A small image classifier, trained from scratch.
Model: 3.55M parameters, 32-pixel images, arch vit, norm layernorm, activation relu, patch size [2, 2].
Training: 10500 steps, batches of 192, held-out accuracy 95%.
Rows from block 4, named by matrix and row number. Rows with one number belong to one attention dimension. Each number is 50 + 10 x the weight over the matrix's rms, rounded and kept within 0 to 99. All counts start at 0.
# q: attention query, key and value (stacked) (model.blocks.4.attn.qkv.weight, 576x192, the q third), inputs 0-191
# k: attention query, key and value (stacked) (model.blocks.4.attn.qkv.weight, 576x192, the k third), inputs 0-191
q.37:53 69 49 71 54 64 58 48 48 69 46 15 40 48 35 50 35 43 49 45 28 64 54 55 55 60 46 49 65 31 55 57 44 59 53 69 70 56 61 56 51 50 50 47 69 57 63 25 27 52 57 51 67 56 57 34 44 56 35 54 45 48 42 27 43 49 70 50 54 42 46 56 49 57 69 48 49 48 53 43 58 40 55 50 52 42 30 68 46 43 57 57 50 39 46 76 56 45 46 42 48 35 46 61 59 52 51 47 62 51 25 44 54 45 44 49 51 69 44 46 41 67 63 52 46 48 74 52 49 39 55 49 61 35 58 42 26 57 55 49 50 33 37 56 50 72 50 53 60 42 46 49 43 47 51 58 39 32 52 40 61 39 66 51 55 59 33 39 45 57 38 62 48 51 57 68 23 59 63 60 47 34 65 56 53 39 39 38 57 47 54 56
k.37:56 59 38 53 61 54 34 47 53 45 54 76 36 54 68 57 55 61 36 44 64 44 28 39 47 60 45 42 35 47 65 38 43 56 70 59 49 52 57 58 39 36 47 44 62 50 43 54 36 42 42 59 42 52 28 35 47 35 50 32 83 54 49 49 47 66 59 53 56 60 25 49 55 23 59 70 60 56 40 49 50 36 53 35 49 39 48 60 60 49 42 54 49 61 49 53 39 33 64 48 53 56 40 68 49 38 58 58 46 30 60 54 38 65 52 66 75 62 57 43 43 72 59 59 46 43 26 52 58 43 77 33 57 75 30 48 53 62 60 51 66 43 45 36 53 52 34 45 64 70 47 62 35 54 53 57 28 46 63 32 61 45 51 33 53 51 61 60 26 56 53 34 60 50 70 47 38 45 53 52 50 41 39 59 33 31 49 58 20 75 41 51
q.38:48 57 37 50 44 39 53 45 73 49 51 52 52 57 49 52 55 52 48 64 54 46 44 47 57 47 52 57 34 57 40 56 49 32 56 47 42 46 51 46 62 54 57 58 42 57 44 39 38 65 51 47 56 42 52 56 52 53 54 45 50 58 45 51 49 52 51 50 50 56 40 47 61 48 51 51 46 40 41 60 35 46 45 25 57 42 60 41 47 48 47 42 47 45 50 51 46 51 68 42 57 66 25 52 58 52 47 43 42 43 46 56 48 59 40 61 54 49 69 64 57 52 35 47 56 43 52 53 60 56 36 54 42 45 61 52 76 40 46 52 59 55 49 37 42 50 61 46 55 63 43 52 58 41 50 43 56 44 58 59 49 54 59 43 48 57 46 49 59 62 35 44 64 35 51 66 56 55 38 48 38 39 39 51 37 68 50 55 42 48 49 47
k.38:63 39 62 43 46 74 47 39 65 63 44 45 37 43 64 58 38 58 50 46 43 38 47 49 39 53 55 34 56 51 57 34 50 54 50 39 53 49 38 41 61 58 50 49 57 50 44 50 58 49 36 65 44 60 42 56 50 58 53 31 33 36 52 52 43 53 50 72 46 47 47 62 47 55 66 59 36 64 49 47 58 60 48 57 42 43 56 59 55 42 40 43 61 56 32 59 54 60 56 51 62 49 63 53 39 62 42 55 57 44 33 47 54 44 50 52 54 28 41 51 46 41 45 38 59 50 59 39 53 40 39 80 49 55 65 36 37 52 39 50 54 44 58 56 54 49 40 53 57 52 63 35 38 46 60 52 37 56 37 64 55 50 36 45 50 41 41 47 53 56 44 59 53 65 53 66 53 67 55 53 44 45 58 59 41 57 40 51 44 22 71 35
q.39:50 53 49 40 51 63 51 53 51 52 45 46 49 60 50 52 61 52 59 49 58 44 58 55 45 53 62 54 47 35 47 56 50 42 46 36 61 60 63 58 62 60 57 61 40 49 44 33 53 65 50 47 54 50 44 48 49 62 64 54 52 47 54 54 60 61 46 53 49 42 42 65 47 53 42 51 45 39 43 43 42 52 43 55 36 35 56 45 59 46 46 46 56 47 59 53 52 60 64 57 55 55 49 50 48 47 45 40 55 52 48 47 49 40 62 49 42 52 49 46 48 55 60 55 50 45 56 43 49 57 37 55 23 38 56 55 60 55 43 50 48 55 53 33 38 64 38 60 53 34 67 50 51 49 47 48 44 55 42 50 56 61 34 42 50 55 60 40 50 46 35 48 73 43 56 58 43 55 49 42 50 51 41 34 46 56 53 62 67 47 57 49
k.39:58 48 50 39 29 49 43 46 51 45 51 37 27 47 52 53 40 47 55 58 67 50 60 47 47 57 58 37 59 50 66 50 55 59 44 42 40 47 42 61 63 64 45 65 50 51 47 46 47 43 51 53 55 67 51 39 52 35 40 46 43 48 49 39 65 43 39 65 46 59 54 41 54 55 65 58 56 54 55 50 47 59 63 65 54 56 38 56 37 56 46 59 46 65 50 61 53 58 58 54 53 55 51 60 56 53 58 58 57 51 42 50 40 51 44 45 54 35 53 50 64 49 50 63 61 44 41 41 66 31 67 53 40 37 44 44 50 36 42 72 67 46 47 40 56 45 33 52 50 56 58 37 54 41 53 53 50 55 45 40 54 35 56 51 41 60 48 44 53 63 58 43 54 41 45 41 42 60 61 54 35 51 44 50 46 42 31 43 37 50 37 42
q.40:61 58 62 55 60 39 38 56 37 61 39 68 41 52 46 57 47 59 30 52 33 53 38 45 71 64 54 45 45 62 51 44 23 58 56 48 46 41 43 67 38 35 54 34 40 42 32 37 55 45 50 41 63 39 48 50 67 68 53 58 37 62 59 50 38 77 47 47 43 56 74 66 38 25 40 65 31 33 36 30 43 38 48 50 40 29 37 54 49 34 53 31 51 56 58 57 43 52 50 55 52 48 56 72 52 60 43 40 37 44 65 35 55 35 43 61 44 58 40 56 57 56 54 52 60 54 52 35 61 38 71 47 43 69 26 28 62 65 59 63 62 44 41 36 63 57 36 51 40 53 49 55 38 72 63 71 57 50 52 52 52 51 68 42 64 44 52 61 49 50 54 46 62 61 36 42 37 55 38 52 50 45 44 78 62 53 58 60 51 57 28 48
k.40:43 50 44 55 50 56 52 51 60 58 47 54 49 35 54 41 64 45 44 40 63 66 34 56 44 53 68 38 52 30 56 52 63 60 52 41 41 46 63 71 38 46 41 42 77 53 35 43 59 47 57 51 60 46 56 65 54 47 53 65 61 49 32 55 55 51 57 56 39 37 43 69 38 41 67 57 47 54 40 35 57 59 64 55 35 50 41 60 33 73 37 62 49 29 45 51 62 40 38 46 53 33 53 34 29 54 43 60 41 62 31 59 37 66 54 46 51 54 39 36 57 49 37 49 57 50 34 32 57 60 68 58 54 44 49 48 21 59 54 58 37 55 37 49 43 45 55 52 67 71 56 46 32 41 52 48 54 60 49 34 47 47 32 43 68 42 50 39 56 50 30 57 39 51 59 31 69 66 74 37 60 53 37 47 49 57 41 68 56 45 61 59
q.41:63 51 57 24 43 57 63 44 53 52 59 53 44 50 42 38 67 37 45 25 44 60 41 57 50 72 64 24 48 52 54 62 54 51 40 49 68 40 46 44 55 44 48 40 52 54 47 56 56 60 57 50 42 53 39 46 47 49 49 59 50 48 57 44 51 52 57 39 50 55 48 61 55 53 34 52 51 56 58 65 35 43 41 57 47 53 56 48 51 53 51 41 40 38 56 31 41 41 42 54 48 55 39 56 58 46 44 70 47 51 53 58 54 33 50 44 58 53 38 39 49 46 45 44 52 47 49 40 50 55 52 45 41 50 52 47 52 58 62 42 53 43 42 45 58 49 60 51 57 57 62 37 44 33 42 45 56 59 48 56 52 59 56 58 39 58 43 63 53 45 55 69 42 40 48 47 42 55 41 54 39 48 57 60 60 52 59 44 54 60 74 45
k.41:34 46 56 45 35 40 51 61 55 36 44 51 38 52 52 32 57 49 66 44 53 55 45 62 45 39 52 55 57 50 59 43 44 53 56 58 48 55 43 58 42 42 49 31 60 36 48 46 38 57 44 57 49 57 54 59 53 47 53 53 47 51 64 54 68 54 44 48 60 46 45 53 44 44 60 28 62 61 52 49 48 61 46 57 57 41 43 61 43 51 49 46 50 46 49 54 48 40 64 43 59 67 47 48 42 55 45 57 61 37 36 35 54 50 53 40 43 55 54 42 48 61 51 57 48 56 53 45 38 49 72 36 55 44 48 49 54 61 45 62 46 51 52 51 67 48 38 54 42 44 67 64 52 61 63 53 35 40 38 63 36 42 42 51 45 56 58 55 39 39 63 50 58 49 47 50 54 39 49 46 50 60 47 49 42 40 44 59 56 47 47 37
q.42:54 46 43 76 38 55 48 34 41 51 38 61 54 38 52 63 44 50 50 42 62 42 41 52 58 58 45 41 54 53 57 52 65 59 55 68 65 44 44 20 45 56 54 50 37 52 53 41 57 58 47 49 46 35 40 39 56 48 49 50 58 63 40 33 51 31 45 31 57 55 49 45 75 52 32 34 50 46 46 67 61 48 47 34 71 51 56 56 28 53 54 50 60 56 58 52 49 58 39 45 69 57 62 41 49 71 59 56 39 62 45 64 52 58 49 55 66 49 34 61 43 38 36 58 41 65 53 54 57 70 63 38 35 60 54 49 29 38 44 47 59 49 47 51 38 34 55 51 37 41 33 52 70 56 63 63 40 53 27 59 46 53 56 55 53 43 52 34 47 47 61 43 34 43 50 27 57 57 50 54 70 42 50 65 68 68 38 40 50 49 45 62
k.42:31 51 46 68 58 48 38 36 42 33 45 45 55 41 76 45 58 69 44 42 36 45 48 45 58 30 62 62 37 64 37 49 44 52 48 45 49 46 39 54 45 54 41 46 36 52 71 37 55 40 47 48 49 55 53 30 51 54 66 68 56 56 52 48 57 36 45 51 62 48 44 62 57 57 40 48 54 53 43 63 43 55 41 58 60 62 39 53 47 37 68 41 56 55 55 46 44 51 46 62 39 58 55 53 47 57 57 34 53 49 53 44 59 46 70 40 51 65 54 41 47 55 54 53 56 39 54 40 55 45 52 42 56 53 51 53 45 44 49 56 40 53 39 44 37 44 37 53 33 44 59 74 45 59 50 51 51 42 45 57 46 69 61 62 34 53 41 50 51 56 47 49 67 50 37 44 49 47 42 53 64 48 57 58 55 44 52 48 44 50 62 47
q.43:44 46 54 62 47 55 64 55 43 46 41 45 49 46 51 52 45 53 35 44 48 43 53 62 52 44 41 73 54 53 49 41 52 43 37 52 55 38 48 34 43 74 42 59 50 63 65 26 50 56 63 64 63 52 53 31 60 57 51 65 43 60 54 46 44 47 57 53 58 49 38 44 63 65 46 28 39 48 52 53 42 57 51 66 43 50 62 58 45 51 44 45 51 41 52 54 39 60 58 62 54 53 62 49 64 56 45 46 46 54 43 47 51 61 44 51 47 58 46 55 52 30 51 58 50 47 43 49 40 61 47 32 43 47 39 59 34 59 42 60 38 39 56 57 41 51 54 56 65 44 56 63 56 53 50 41 49 47 34 57 60 42 60 62 50 49 50 51 47 49 56 52 47 36 43 39 33 54 47 58 59 50 53 62 49 44 44 46 42 44 49 66
k.43:52 56 58 59 60 49 42 38 48 50 45 57 61 25 68 55 30 56 75 60 59 68 57 51 42 43 42 70 45 58 40 32 64 46 38 50 60 51 58 55 62 63 45 35 53 62 57 51 55 43 52 53 60 40 56 39 54 45 47 56 52 64 43 56 54 54 47 60 65 36 41 65 49 45 54 47 47 46 44 58 51 58 51 41 66 52 38 45 43 51 59 55 62 51 51 46 60 52 47 52 40 56 46 69 47 57 52 61 55 47 38 40 58 59 41 48 78 49 45 59 51 43 42 50 33 47 40 56 50 45 46 50 57 62 27 57 34 47 54 54 37 49 40 35 19 56 55 40 57 41 59 60 51 49 57 47 47 51 61 47 50 48 43 51 45 38 44 41 27 54 55 43 60 42 38 55 31 42 69 43 39 61 51 52 56 45 51 43 35 30 50 38
q.44:61 46 56 50 49 52 27 55 46 45 48 66 46 52 47 58 53 43 38 54 60 55 43 56 57 56 57 65 51 45 47 59 58 46 57 48 58 45 38 49 53 51 43 46 47 52 46 46 69 49 52 46 31 46 57 39 42 46 53 66 55 51 29 47 33 49 32 54 50 53 62 52 60 42 53 39 54 37 42 42 41 46 44 36 76 53 42 52 49 36 38 62 56 41 42 65 63 45 56 61 40 58 45 56 70 55 47 39 58 33 52 47 52 47 55 49 49 45 43 39 53 45 40 64 54 44 72 61 59 39 56 32 52 50 46 44 57 47 64 45 58 63 57 52 59 48 54 61 50 58 40 65 58 54 59 44 59 43 35 45 55 48 62 58 33 31 38 42 57 58 55 41 49 46 49 43 46 45 55 55 40 45 50 41 50 50 57 52 48 51 41 57
k.44:41 42 61 58 66 36 63 26 58 58 52 51 65 46 64 55 48 58 29 38 60 54 47 48 54 40 54 46 45 57 61 53 51 47 55 50 59 45 59 27 46 45 47 57 60 53 55 38 47 59 43 55 34 51 40 48 48 49 60 43 58 61 39 50 50 56 43 58 42 25 70 43 39 45 42 61 46 41 58 58 49 60 44 48 43 66 47 62 46 34 68 45 58 54 53 39 53 49 43 52 47 43 63 49 60 61 34 50 37 45 59 45 58 72 58 51 49 68 42 46 40 60 51 56 53 46 36 47 43 47 53 54 54 45 65 59 54 51 52 43 42 49 41 54 46 47 63 47 55 63 46 49 58 57 33 46 34 62 39 56 53 51 45 51 67 45 39 47 44 49 67 53 36 42 48 36 43 51 49 42 57 49 56 54 60 37 45 55 52 36 56 54
q.45:58 59 47 67 37 49 32 49 50 44 49 55 46 56 52 40 40 46 55 45 58 61 37 48 52 56 60 44 49 55 56 50 56 51 69 42 28 52 42 46 43 66 42 44 56 45 49 50 47 59 59 56 34 40 54 51 63 51 44 37 51 37 40 54 50 50 64 38 49 52 39 48 53 58 39 51 60 44 40 37 47 50 48 42 50 57 56 62 54 28 44 47 47 54 50 39 48 36 40 46 28 55 45 55 38 52 43 59 57 50 50 56 50 58 45 53 53 51 39 57 33 46 66 48 54 57 64 51 56 44 52 60 53 56 40 54 64 40 59 52 66 53 60 45 59 53 52 41 52 49 43 37 62 75 61 53 56 50 66 50 35 57 56 52 38 53 42 51 52 57 54 52 46 50 46 50 42 43 62 37 50 49 65 57 42 56 52 49 37 27 67 70
k.45:49 35 48 55 38 66 48 59 68 45 41 53 66 35 59 48 49 44 42 40 43 39 40 37 65 48 63 51 49 52 51 33 41 67 43 63 62 47 54 48 51 52 24 49 52 58 48 49 47 47 52 62 44 50 56 34 49 42 47 39 48 47 41 50 47 55 48 47 56 61 44 55 30 41 67 49 36 55 58 56 52 47 46 45 44 48 66 59 57 59 59 47 63 61 42 58 66 53 47 60 57 45 58 46 37 57 46 40 37 48 57 38 44 65 56 48 34 52 41 54 46 62 38 66 49 50 54 67 49 45 52 43 52 48 56 51 65 55 59 48 48 46 51 58 39 51 57 64 40 62 56 63 49 45 55 43 39 52 51 49 46 48 57 61 31 46 32 54 35 49 40 40 40 63 47 55 45 30 53 48 62 39 72 52 57 58 61 70 51 41 72 42
q.46:40 55 60 52 65 28 56 42 53 51 42 63 43 63 54 41 52 39 56 57 37 54 42 62 50 56 40 55 45 50 38 55 43 42 61 54 52 35 47 44 57 40 35 43 50 53 28 53 49 42 48 54 57 47 54 48 38 54 48 53 44 41 59 45 46 60 51 51 56 52 47 53 48 46 48 60 50 41 53 67 46 53 25 53 62 53 51 48 65 46 55 52 36 49 38 46 54 71 55 49 51 48 41 49 41 56 48 64 44 46 49 63 39 71 49 44 55 46 56 47 57 44 52 45 54 33 45 44 56 55 54 60 59 58 43 60 48 53 51 57 29 49 55 52 65 48 64 65 40 58 48 56 47 46 41 42 48 52 53 52 50 47 49 40 70 54 37 50 45 64 41 41 51 59 43 49 49 46 40 47 40 57 60 55 52 64 53 47 45 46 54 46
k.46:54 56 65 36 37 59 56 58 67 53 59 50 40 52 56 48 45 49 46 47 41 45 49 55 56 41 51 43 64 51 55 57 47 67 46 31 63 50 51 57 47 45 57 36 31 59 72 47 60 49 50 53 52 54 46 55 54 54 43 39 49 59 47 47 49 63 44 51 57 57 47 52 45 36 58 51 59 55 48 52 54 46 61 55 48 57 49 43 55 27 64 47 63 42 56 46 55 48 34 43 62 37 35 57 56 48 50 56 48 52 35 60 46 39 32 35 65 46 33 56 54 39 58 61 41 40 31 36 30 63 32 37 54 65 65 33 52 48 56 36 42 41 55 63 46 41 46 57 49 48 51 43 50 58 55 62 62 52 46 63 66 60 52 60 57 71 58 58 62 31 45 50 54 41 47 46 33 56 37 37 60 46 64 58 49 65 50 41 40 64 55 46
q.47:60 68 55 50 56 37 55 49 47 44 52 45 62 63 59 26 47 55 45 55 46 46 55 34 38 47 69 48 39 55 55 50 48 55 50 46 46 44 41 45 61 64 48 60 53 48 60 57 30 47 53 47 61 45 41 53 44 51 47 31 35 56 58 45 49 56 49 57 57 39 50 32 54 51 54 28 57 54 50 62 54 48 50 40 54 60 39 43 41 48 53 49 42 64 42 42 68 60 48 49 67 59 54 55 50 50 58 52 57 37 46 43 54 54 47 54 53 44 46 46 47 43 53 60 44 35 51 59 40 40 52 67 56 64 55 56 52 58 67 61 39 34 46 48 71 56 64 48 50 51 45 39 48 47 59 39 39 45 68 57 46 53 47 54 62 60 39 52 53 55 49 51 41 53 32 38 50 54 40 51 60 40 45 42 54 54 53 47 48 61 42 60
k.47:58 52 52 60 43 48 52 65 46 55 58 55 51 56 52 55 65 35 60 57 44 46 52 43 49 45 42 51 53 36 57 52 51 52 53 42 58 69 58 42 49 53 50 39 60 57 53 52 56 45 56 65 49 54 53 57 60 39 37 49 55 47 52 58 58 42 48 59 37 43 57 48 51 44 51 38 47 41 38 40 43 42 56 56 49 57 47 34 64 42 53 50 47 41 62 61 47 56 46 41 47 58 51 53 42 39 48 52 49 41 44 48 54 47 59 45 57 51 36 53 56 28 59 25 40 42 54 48 43 57 50 50 57 56 51 41 48 58 50 51 42 57 43 59 52 56 48 53 31 40 59 52 51 45 58 52 33 60 56 45 49 52 59 62 51 47 52 59 43 30 58 45 54 45 58 48 35 51 43 60 49 56 47 56 47 63 47 57 60 47 37 53
q.48:57 51 39 33 68 47 46 61 26 49 54 42 16 52 64 61 31 43 57 46 40 67 41 80 53 44 51 42 45 48 48 37 83 64 43 47 44 56 61 52 54 81 63 52 37 47 50 49 57 53 59 54 44 47 51 57 57 43 62 50 23 36 36 45 62 43 50 46 33 38 45 42 68 56 54 35 40 51 48 43 50 64 72 50 34 28 68 61 27 52 45 52 45 56 44 47 35 33 49 38 21 41 39 67 56 75 37 55 61 47 59 62 59 46 32 54 48 59 69 48 48 40 77 43 49 49 46 53 41 59 46 39 59 78 54 30 61 54 48 41 42 70 39 37 42 50 59 40 53 75 36 63 55 47 37 55 53 50 42 50 55 45 43 45 59 53 41 51 60 68 44 57 47 29 52 58 63 58 45 45 59 55 51 57 55 52 52 56 51 56 61 40
k.48:34 64 48 54 55 52 69 50 25 70 55 59 54 49 49 29 48 54 49 76 60 48 58 43 41 46 57 45 47 76 34 48 64 42 52 53 64 64 47 62 45 51 53 42 38 61 63 50 55 51 56 66 51 44 45 75 49 57 48 59 41 58 40 48 44 62 51 38 39 61 43 49 45 59 40 45 46 43 38 52 66 57 44 49 44 61 55 59 32 63 64 56 45 54 69 43 47 37 55 29 50 57 34 52 35 73 45 47 41 49 47 32 56 45 54 47 52 56 29 68 50 56 40 52 39 38 47 55 27 42 37 43 34 28 47 30 46 38 51 52 51 51 45 54 76 58 37 52 26 52 53 44 59 54 30 68 65 64 50 32 52 40 40 58 59 55 58 61 39 41 25 55 73 22 67 71 45 56 40 44 40 37 38 69 61 68 46 56 75 57 63 44
q.49:53 39 48 46 64 42 71 43 61 53 45 66 43 29 51 50 56 24 60 47 51 62 37 58 47 34 45 46 49 68 71 46 51 67 64 62 43 40 53 24 43 52 31 46 42 66 57 69 57 36 48 72 42 39 37 40 38 42 61 49 63 59 56 51 60 50 69 55 68 41 48 76 39 58 65 46 51 54 33 43 64 52 59 47 43 61 61 46 36 55 49 43 57 67 39 60 57 40 49 45 55 44 56 49 48 69 54 71 33 55 38 64 58 30 45 37 38 48 38 80 35 61 38 58 44 40 63 44 26 45 42 44 29 50 40 41 38 24 53 53 37 61 56 50 44 52 62 48 62 51 62 37 57 32 69 52 35 62 57 48 54 50 61 41 38 58 41 62 55 49 40 53 48 59 38 37 36 72 40 44 44 40 60 63 36 53 28 68 49 56 36 70
k.49:36 66 52 42 47 38 54 55 68 61 51 40 55 50 50 53 39 53 39 49 55 54 45 48 46 44 55 49 35 60 59 47 44 47 45 55 50 40 48 21 57 55 49 56 64 66 54 33 64 52 61 54 50 37 49 53 52 39 38 59 67 39 46 34 51 56 42 54 44 63 37 74 59 30 60 48 38 48 49 34 59 48 58 45 46 40 56 35 65 34 55 40 47 49 66 61 40 42 45 49 21 52 59 44 62 16 56 31 60 31 62 42 53 58 64 53 67 54 43 54 70 48 45 47 71 39 40 49 93 45 61 37 48 53 68 58 46 47 54 41 30 58 47 59 47 54 42 59 66 35 61 44 57 48 61 57 52 51 31 53 47 35 56 61 64 44 39 53 47 63 51 47 39 45 45 61 59 32 54 53 63 67 43 60 43 40 63 41 42 58 41 47
q.50:52 37 47 38 45 56 50 60 58 57 53 50 42 47 70 54 43 40 46 44 57 55 52 54 58 41 48 60 56 49 63 51 47 56 65 53 34 37 62 64 47 59 60 61 51 47 49 48 62 59 37 52 41 44 37 37 44 48 66 53 61 43 38 63 49 42 41 50 61 58 52 51 57 40 45 46 54 62 45 39 61 66 57 41 55 49 57 40 46 44 61 55 65 46 27 41 45 65 43 52 43 62 66 68 48 70 63 55 51 33 47 55 42 42 42 57 52 31 31 37 62 32 39 54 35 46 42 52 66 46 53 61 49 39 53 45 57 45 54 68 58 53 58 51 59 35 39 49 48 39 52 52 54 56 47 52 52 49 52 59 53 44 53 50 15 25 55 46 50 53 60 54 57 44 39 45 66 42 44 64 50 62 47 32 51 57 50 40 65 50 37 52
k.50:51 58 62 49 44 51 52 55 58 38 53 28 59 48 53 34 46 37 51 47 65 46 67 47 48 38 57 51 13 39 34 61 44 61 61 53 52 40 65 54 49 47 49 54 69 59 46 36 48 49 65 57 50 58 44 55 50 58 48 62 59 41 65 42 54 55 57 62 51 62 41 39 57 46 55 56 34 38 42 44 52 51 52 61 32 44 63 61 43 60 67 47 56 49 32 47 52 48 53 42 51 53 44 57 38 45 54 45 36 60 41 50 55 37 60 47 62 55 40 67 54 47 52 50 49 46 35 49 45 51 64 56 31 49 42 45 49 44 66 56 63 44 44 40 44 48 52 45 46 45 44 36 54 41 46 58 66 47 54 59 58 53 53 55 45 60 52 43 44 58 48 45 42 40 63 50 42 34 77 47 43 62 49 41 54 56 47 54 41 45 48 67
q.51:42 49 39 63 53 44 36 35 42 43 54 56 58 54 36 56 58 66 41 52 56 49 54 47 39 47 50 42 47 62 59 53 61 46 53 82 43 63 52 45 52 64 47 46 54 55 66 42 43 66 22 41 42 45 48 44 39 45 40 57 58 42 65 68 37 44 55 45 57 42 62 53 53 33 52 46 54 51 56 48 49 67 53 48 50 15 56 41 36 59 39 34 39 61 57 61 57 54 46 41 52 57 54 43 43 54 58 47 64 57 39 50 46 40 49 62 42 44 50 42 62 48 53 47 39 52 46 70 50 45 49 54 60 23 75 48 43 51 46 59 53 48 54 50 62 43 51 45 51 40 43 30 35 45 38 30 54 64 59 50 52 56 64 53 48 38 65 47 38 35 66 66 45 58 62 53 56 68 37 72 58 53 71 40 32 53 52 51 35 50 29 48
k.51:45 42 48 52 48 53 59 46 39 51 60 53 61 52 29 58 42 47 33 51 44 64 66 57 34 59 52 71 66 60 41 54 57 40 48 52 56 53 56 56 45 49 63 56 34 50 51 68 56 54 37 41 60 41 56 53 59 50 48 58 56 26 48 41 61 56 54 51 41 49 55 41 42 58 53 53 42 38 55 36 47 50 54 47 57 53 52 27 43 72 33 20 57 53 49 51 71 48 45 63 58 58 64 44 66 48 60 61 50 55 53 37 27 44 44 64 55 53 53 44 58 45 63 49 34 65 45 67 45 47 54 34 53 47 29 41 48 52 66 54 38 51 66 41 48 40 42 37 63 31 62 39 53 49 36 57 70 33 26 53 52 49 51 48 48 43 43 49 50 52 43 59 35 64 60 65 61 46 51 49 50 39 54 51 48 38 56 34 75 62 27 47
q.52:47 62 58 47 61 50 47 48 50 21 54 71 47 70 53 52 49 61 41 44 62 64 32 43 28 38 70 54 64 38 45 52 42 48 60 47 63 50 46 61 56 60 45 48 42 47 39 46 56 64 55 25 58 43 32 36 58 35 43 62 49 64 51 69 58 48 39 72 43 44 36 45 62 59 60 40 57 51 46 46 40 51 51 42 31 53 44 59 55 46 37 73 63 47 63 48 55 47 48 56 53 52 46 42 66 53 41 57 59 53 51 46 49 67 52 27 63 59 47 38 70 64 47 64 72 22 68 50 76 37 50 54 39 44 47 38 57 61 33 47 51 61 56 35 45 66 37 46 49 45 70 48 53 43 52 60 30 63 62 40 55 49 41 56 41 39 40 39 49 48 49 50 59 41 38 60 57 39 55 37 52 52 61 46 57 49 30 41 45 21 44 70
k.52:45 40 60 44 52 49 59 39 67 70 47 38 52 43 56 45 50 46 42 54 62 57 48 46 57 36 49 49 56 26 55 61 29 73 49 51 41 40 64 44 34 40 34 61 49 53 55 40 37 50 71 57 45 58 38 46 48 56 47 58 63 59 50 38 47 35 29 44 44 51 39 59 71 55 43 44 62 31 57 67 51 34 40 38 45 65 50 62 25 32 60 41 51 67 55 43 42 64 78 48 49 39 46 47 68 58 56 45 39 52 52 67 63 64 64 55 57 45 47 63 39 44 53 67 44 49 34 38 45 37 53 50 49 39 58 64 59 52 50 52 40 60 60 49 46 67 55 55 52 56 47 36 52 38 51 49 47 50 57 62 47 53 68 47 46 37 56 55 65 39 57 51 23 39 41 19 50 53 60 38 55 42 55 61 69 63 38 45 45 42 58 47
q.53:49 50 44 54 43 33 46 54 68 57 52 36 52 19 66 40 52 62 38 67 42 45 57 54 49 50 46 43 42 45 43 44 20 31 47 59 44 46 41 66 27 23 49 50 51 56 42 68 46 63 59 48 46 61 64 59 31 52 42 59 51 45 74 81 48 59 56 47 33 55 51 51 56 47 67 61 35 40 46 57 42 44 56 42 60 44 57 62 39 52 53 59 65 47 50 49 60 32 57 48 51 54 34 77 56 44 57 48 55 28 55 44 48 55 49 59 62 41 55 42 42 58 34 63 47 62 34 49 60 43 66 38 46 54 53 50 65 39 38 45 39 60 40 63 37 47 45 46 60 63 63 64 45 40 62 50 46 52 61 37 42 50 67 54 52 46 60 65 57 49 54 59 34 61 33 46 68 69 59 58 56 40 47 46 55 39 44 51 35 29 48 33
k.53:48 35 50 54 55 63 54 56 48 39 50 61 52 46 55 45 61 56 42 49 41 39 47 29 46 51 33 55 23 47 38 40 54 58 36 50 75 42 34 32 60 43 64 67 49 44 47 57 69 57 51 43 69 38 56 75 21 57 64 21 32 49 55 45 39 29 51 31 56 35 56 47 65 64 49 48 66 52 45 56 48 55 39 62 52 69 77 44 48 62 37 58 59 38 56 50 47 61 52 32 67 57 46 44 56 41 29 38 58 44 32 66 46 46 44 51 63 63 54 36 41 63 52 42 51 60 60 50 69 44 43 43 48 62 59 43 56 54 39 63 35 61 46 40 62 57 59 45 44 45 32 35 25 50 50 35 50 58 49 50 41 52 43 48 64 47 59 27 57 59 32 51 44 72 47 56 65 57 41 56 62 49 40 63 51 68 59 55 71 48 45 37
q.54:47 64 47 50 50 56 54 47 54 44 46 51 52 40 55 49 58 53 54 49 69 58 42 53 42 42 62 57 33 38 32 45 56 52 46 59 51 55 59 48 61 56 47 49 50 61 37 53 56 52 41 52 61 52 48 39 52 33 53 46 64 47 64 54 57 49 37 63 61 41 55 55 54 50 50 29 37 59 57 47 43 44 42 51 48 57 48 38 46 49 34 53 57 44 51 45 52 43 47 54 59 45 57 35 60 65 39 44 33 44 61 48 60 51 43 44 43 39 48 49 51 50 36 54 58 52 43 52 37 66 34 38 39 37 72 72 62 54 41 45 49 58 45 45 34 46 54 49 49 61 66 49 54 45 47 47 53 54 38 49 44 46 46 56 59 44 62 42 61 62 43 48 65 37 51 69 55 49 43 47 59 46 42 67 61 57 55 43 49 49 44 51
k.54:65 45 48 34 49 57 44 45 58 39 53 47 48 44 50 55 55 49 72 59 60 47 48 51 44 49 41 53 57 41 46 48 62 34 60 39 52 58 42 59 56 54 52 62 39 59 50 54 37 61 60 60 57 64 46 29 48 62 61 50 45 60 55 57 38 44 50 59 53 41 62 58 53 60 56 41 35 52 44 42 51 59 52 43 46 56 58 54 28 49 46 54 57 66 48 51 41 53 63 53 42 56 53 18 56 36 43 53 51 61 46 44 55 51 57 37 51 34 44 59 60 53 49 49 49 43 40 41 55 41 60 78 58 31 43 55 51 38 54 49 54 41 42 50 39 58 37 44 57 58 73 50 57 47 44 49 50 28 41 47 52 47 58 35 49 32 59 45 48 55 64 36 54 58 53 56 51 61 57 62 37 47 47 51 40 36 44 57 42 39 42 51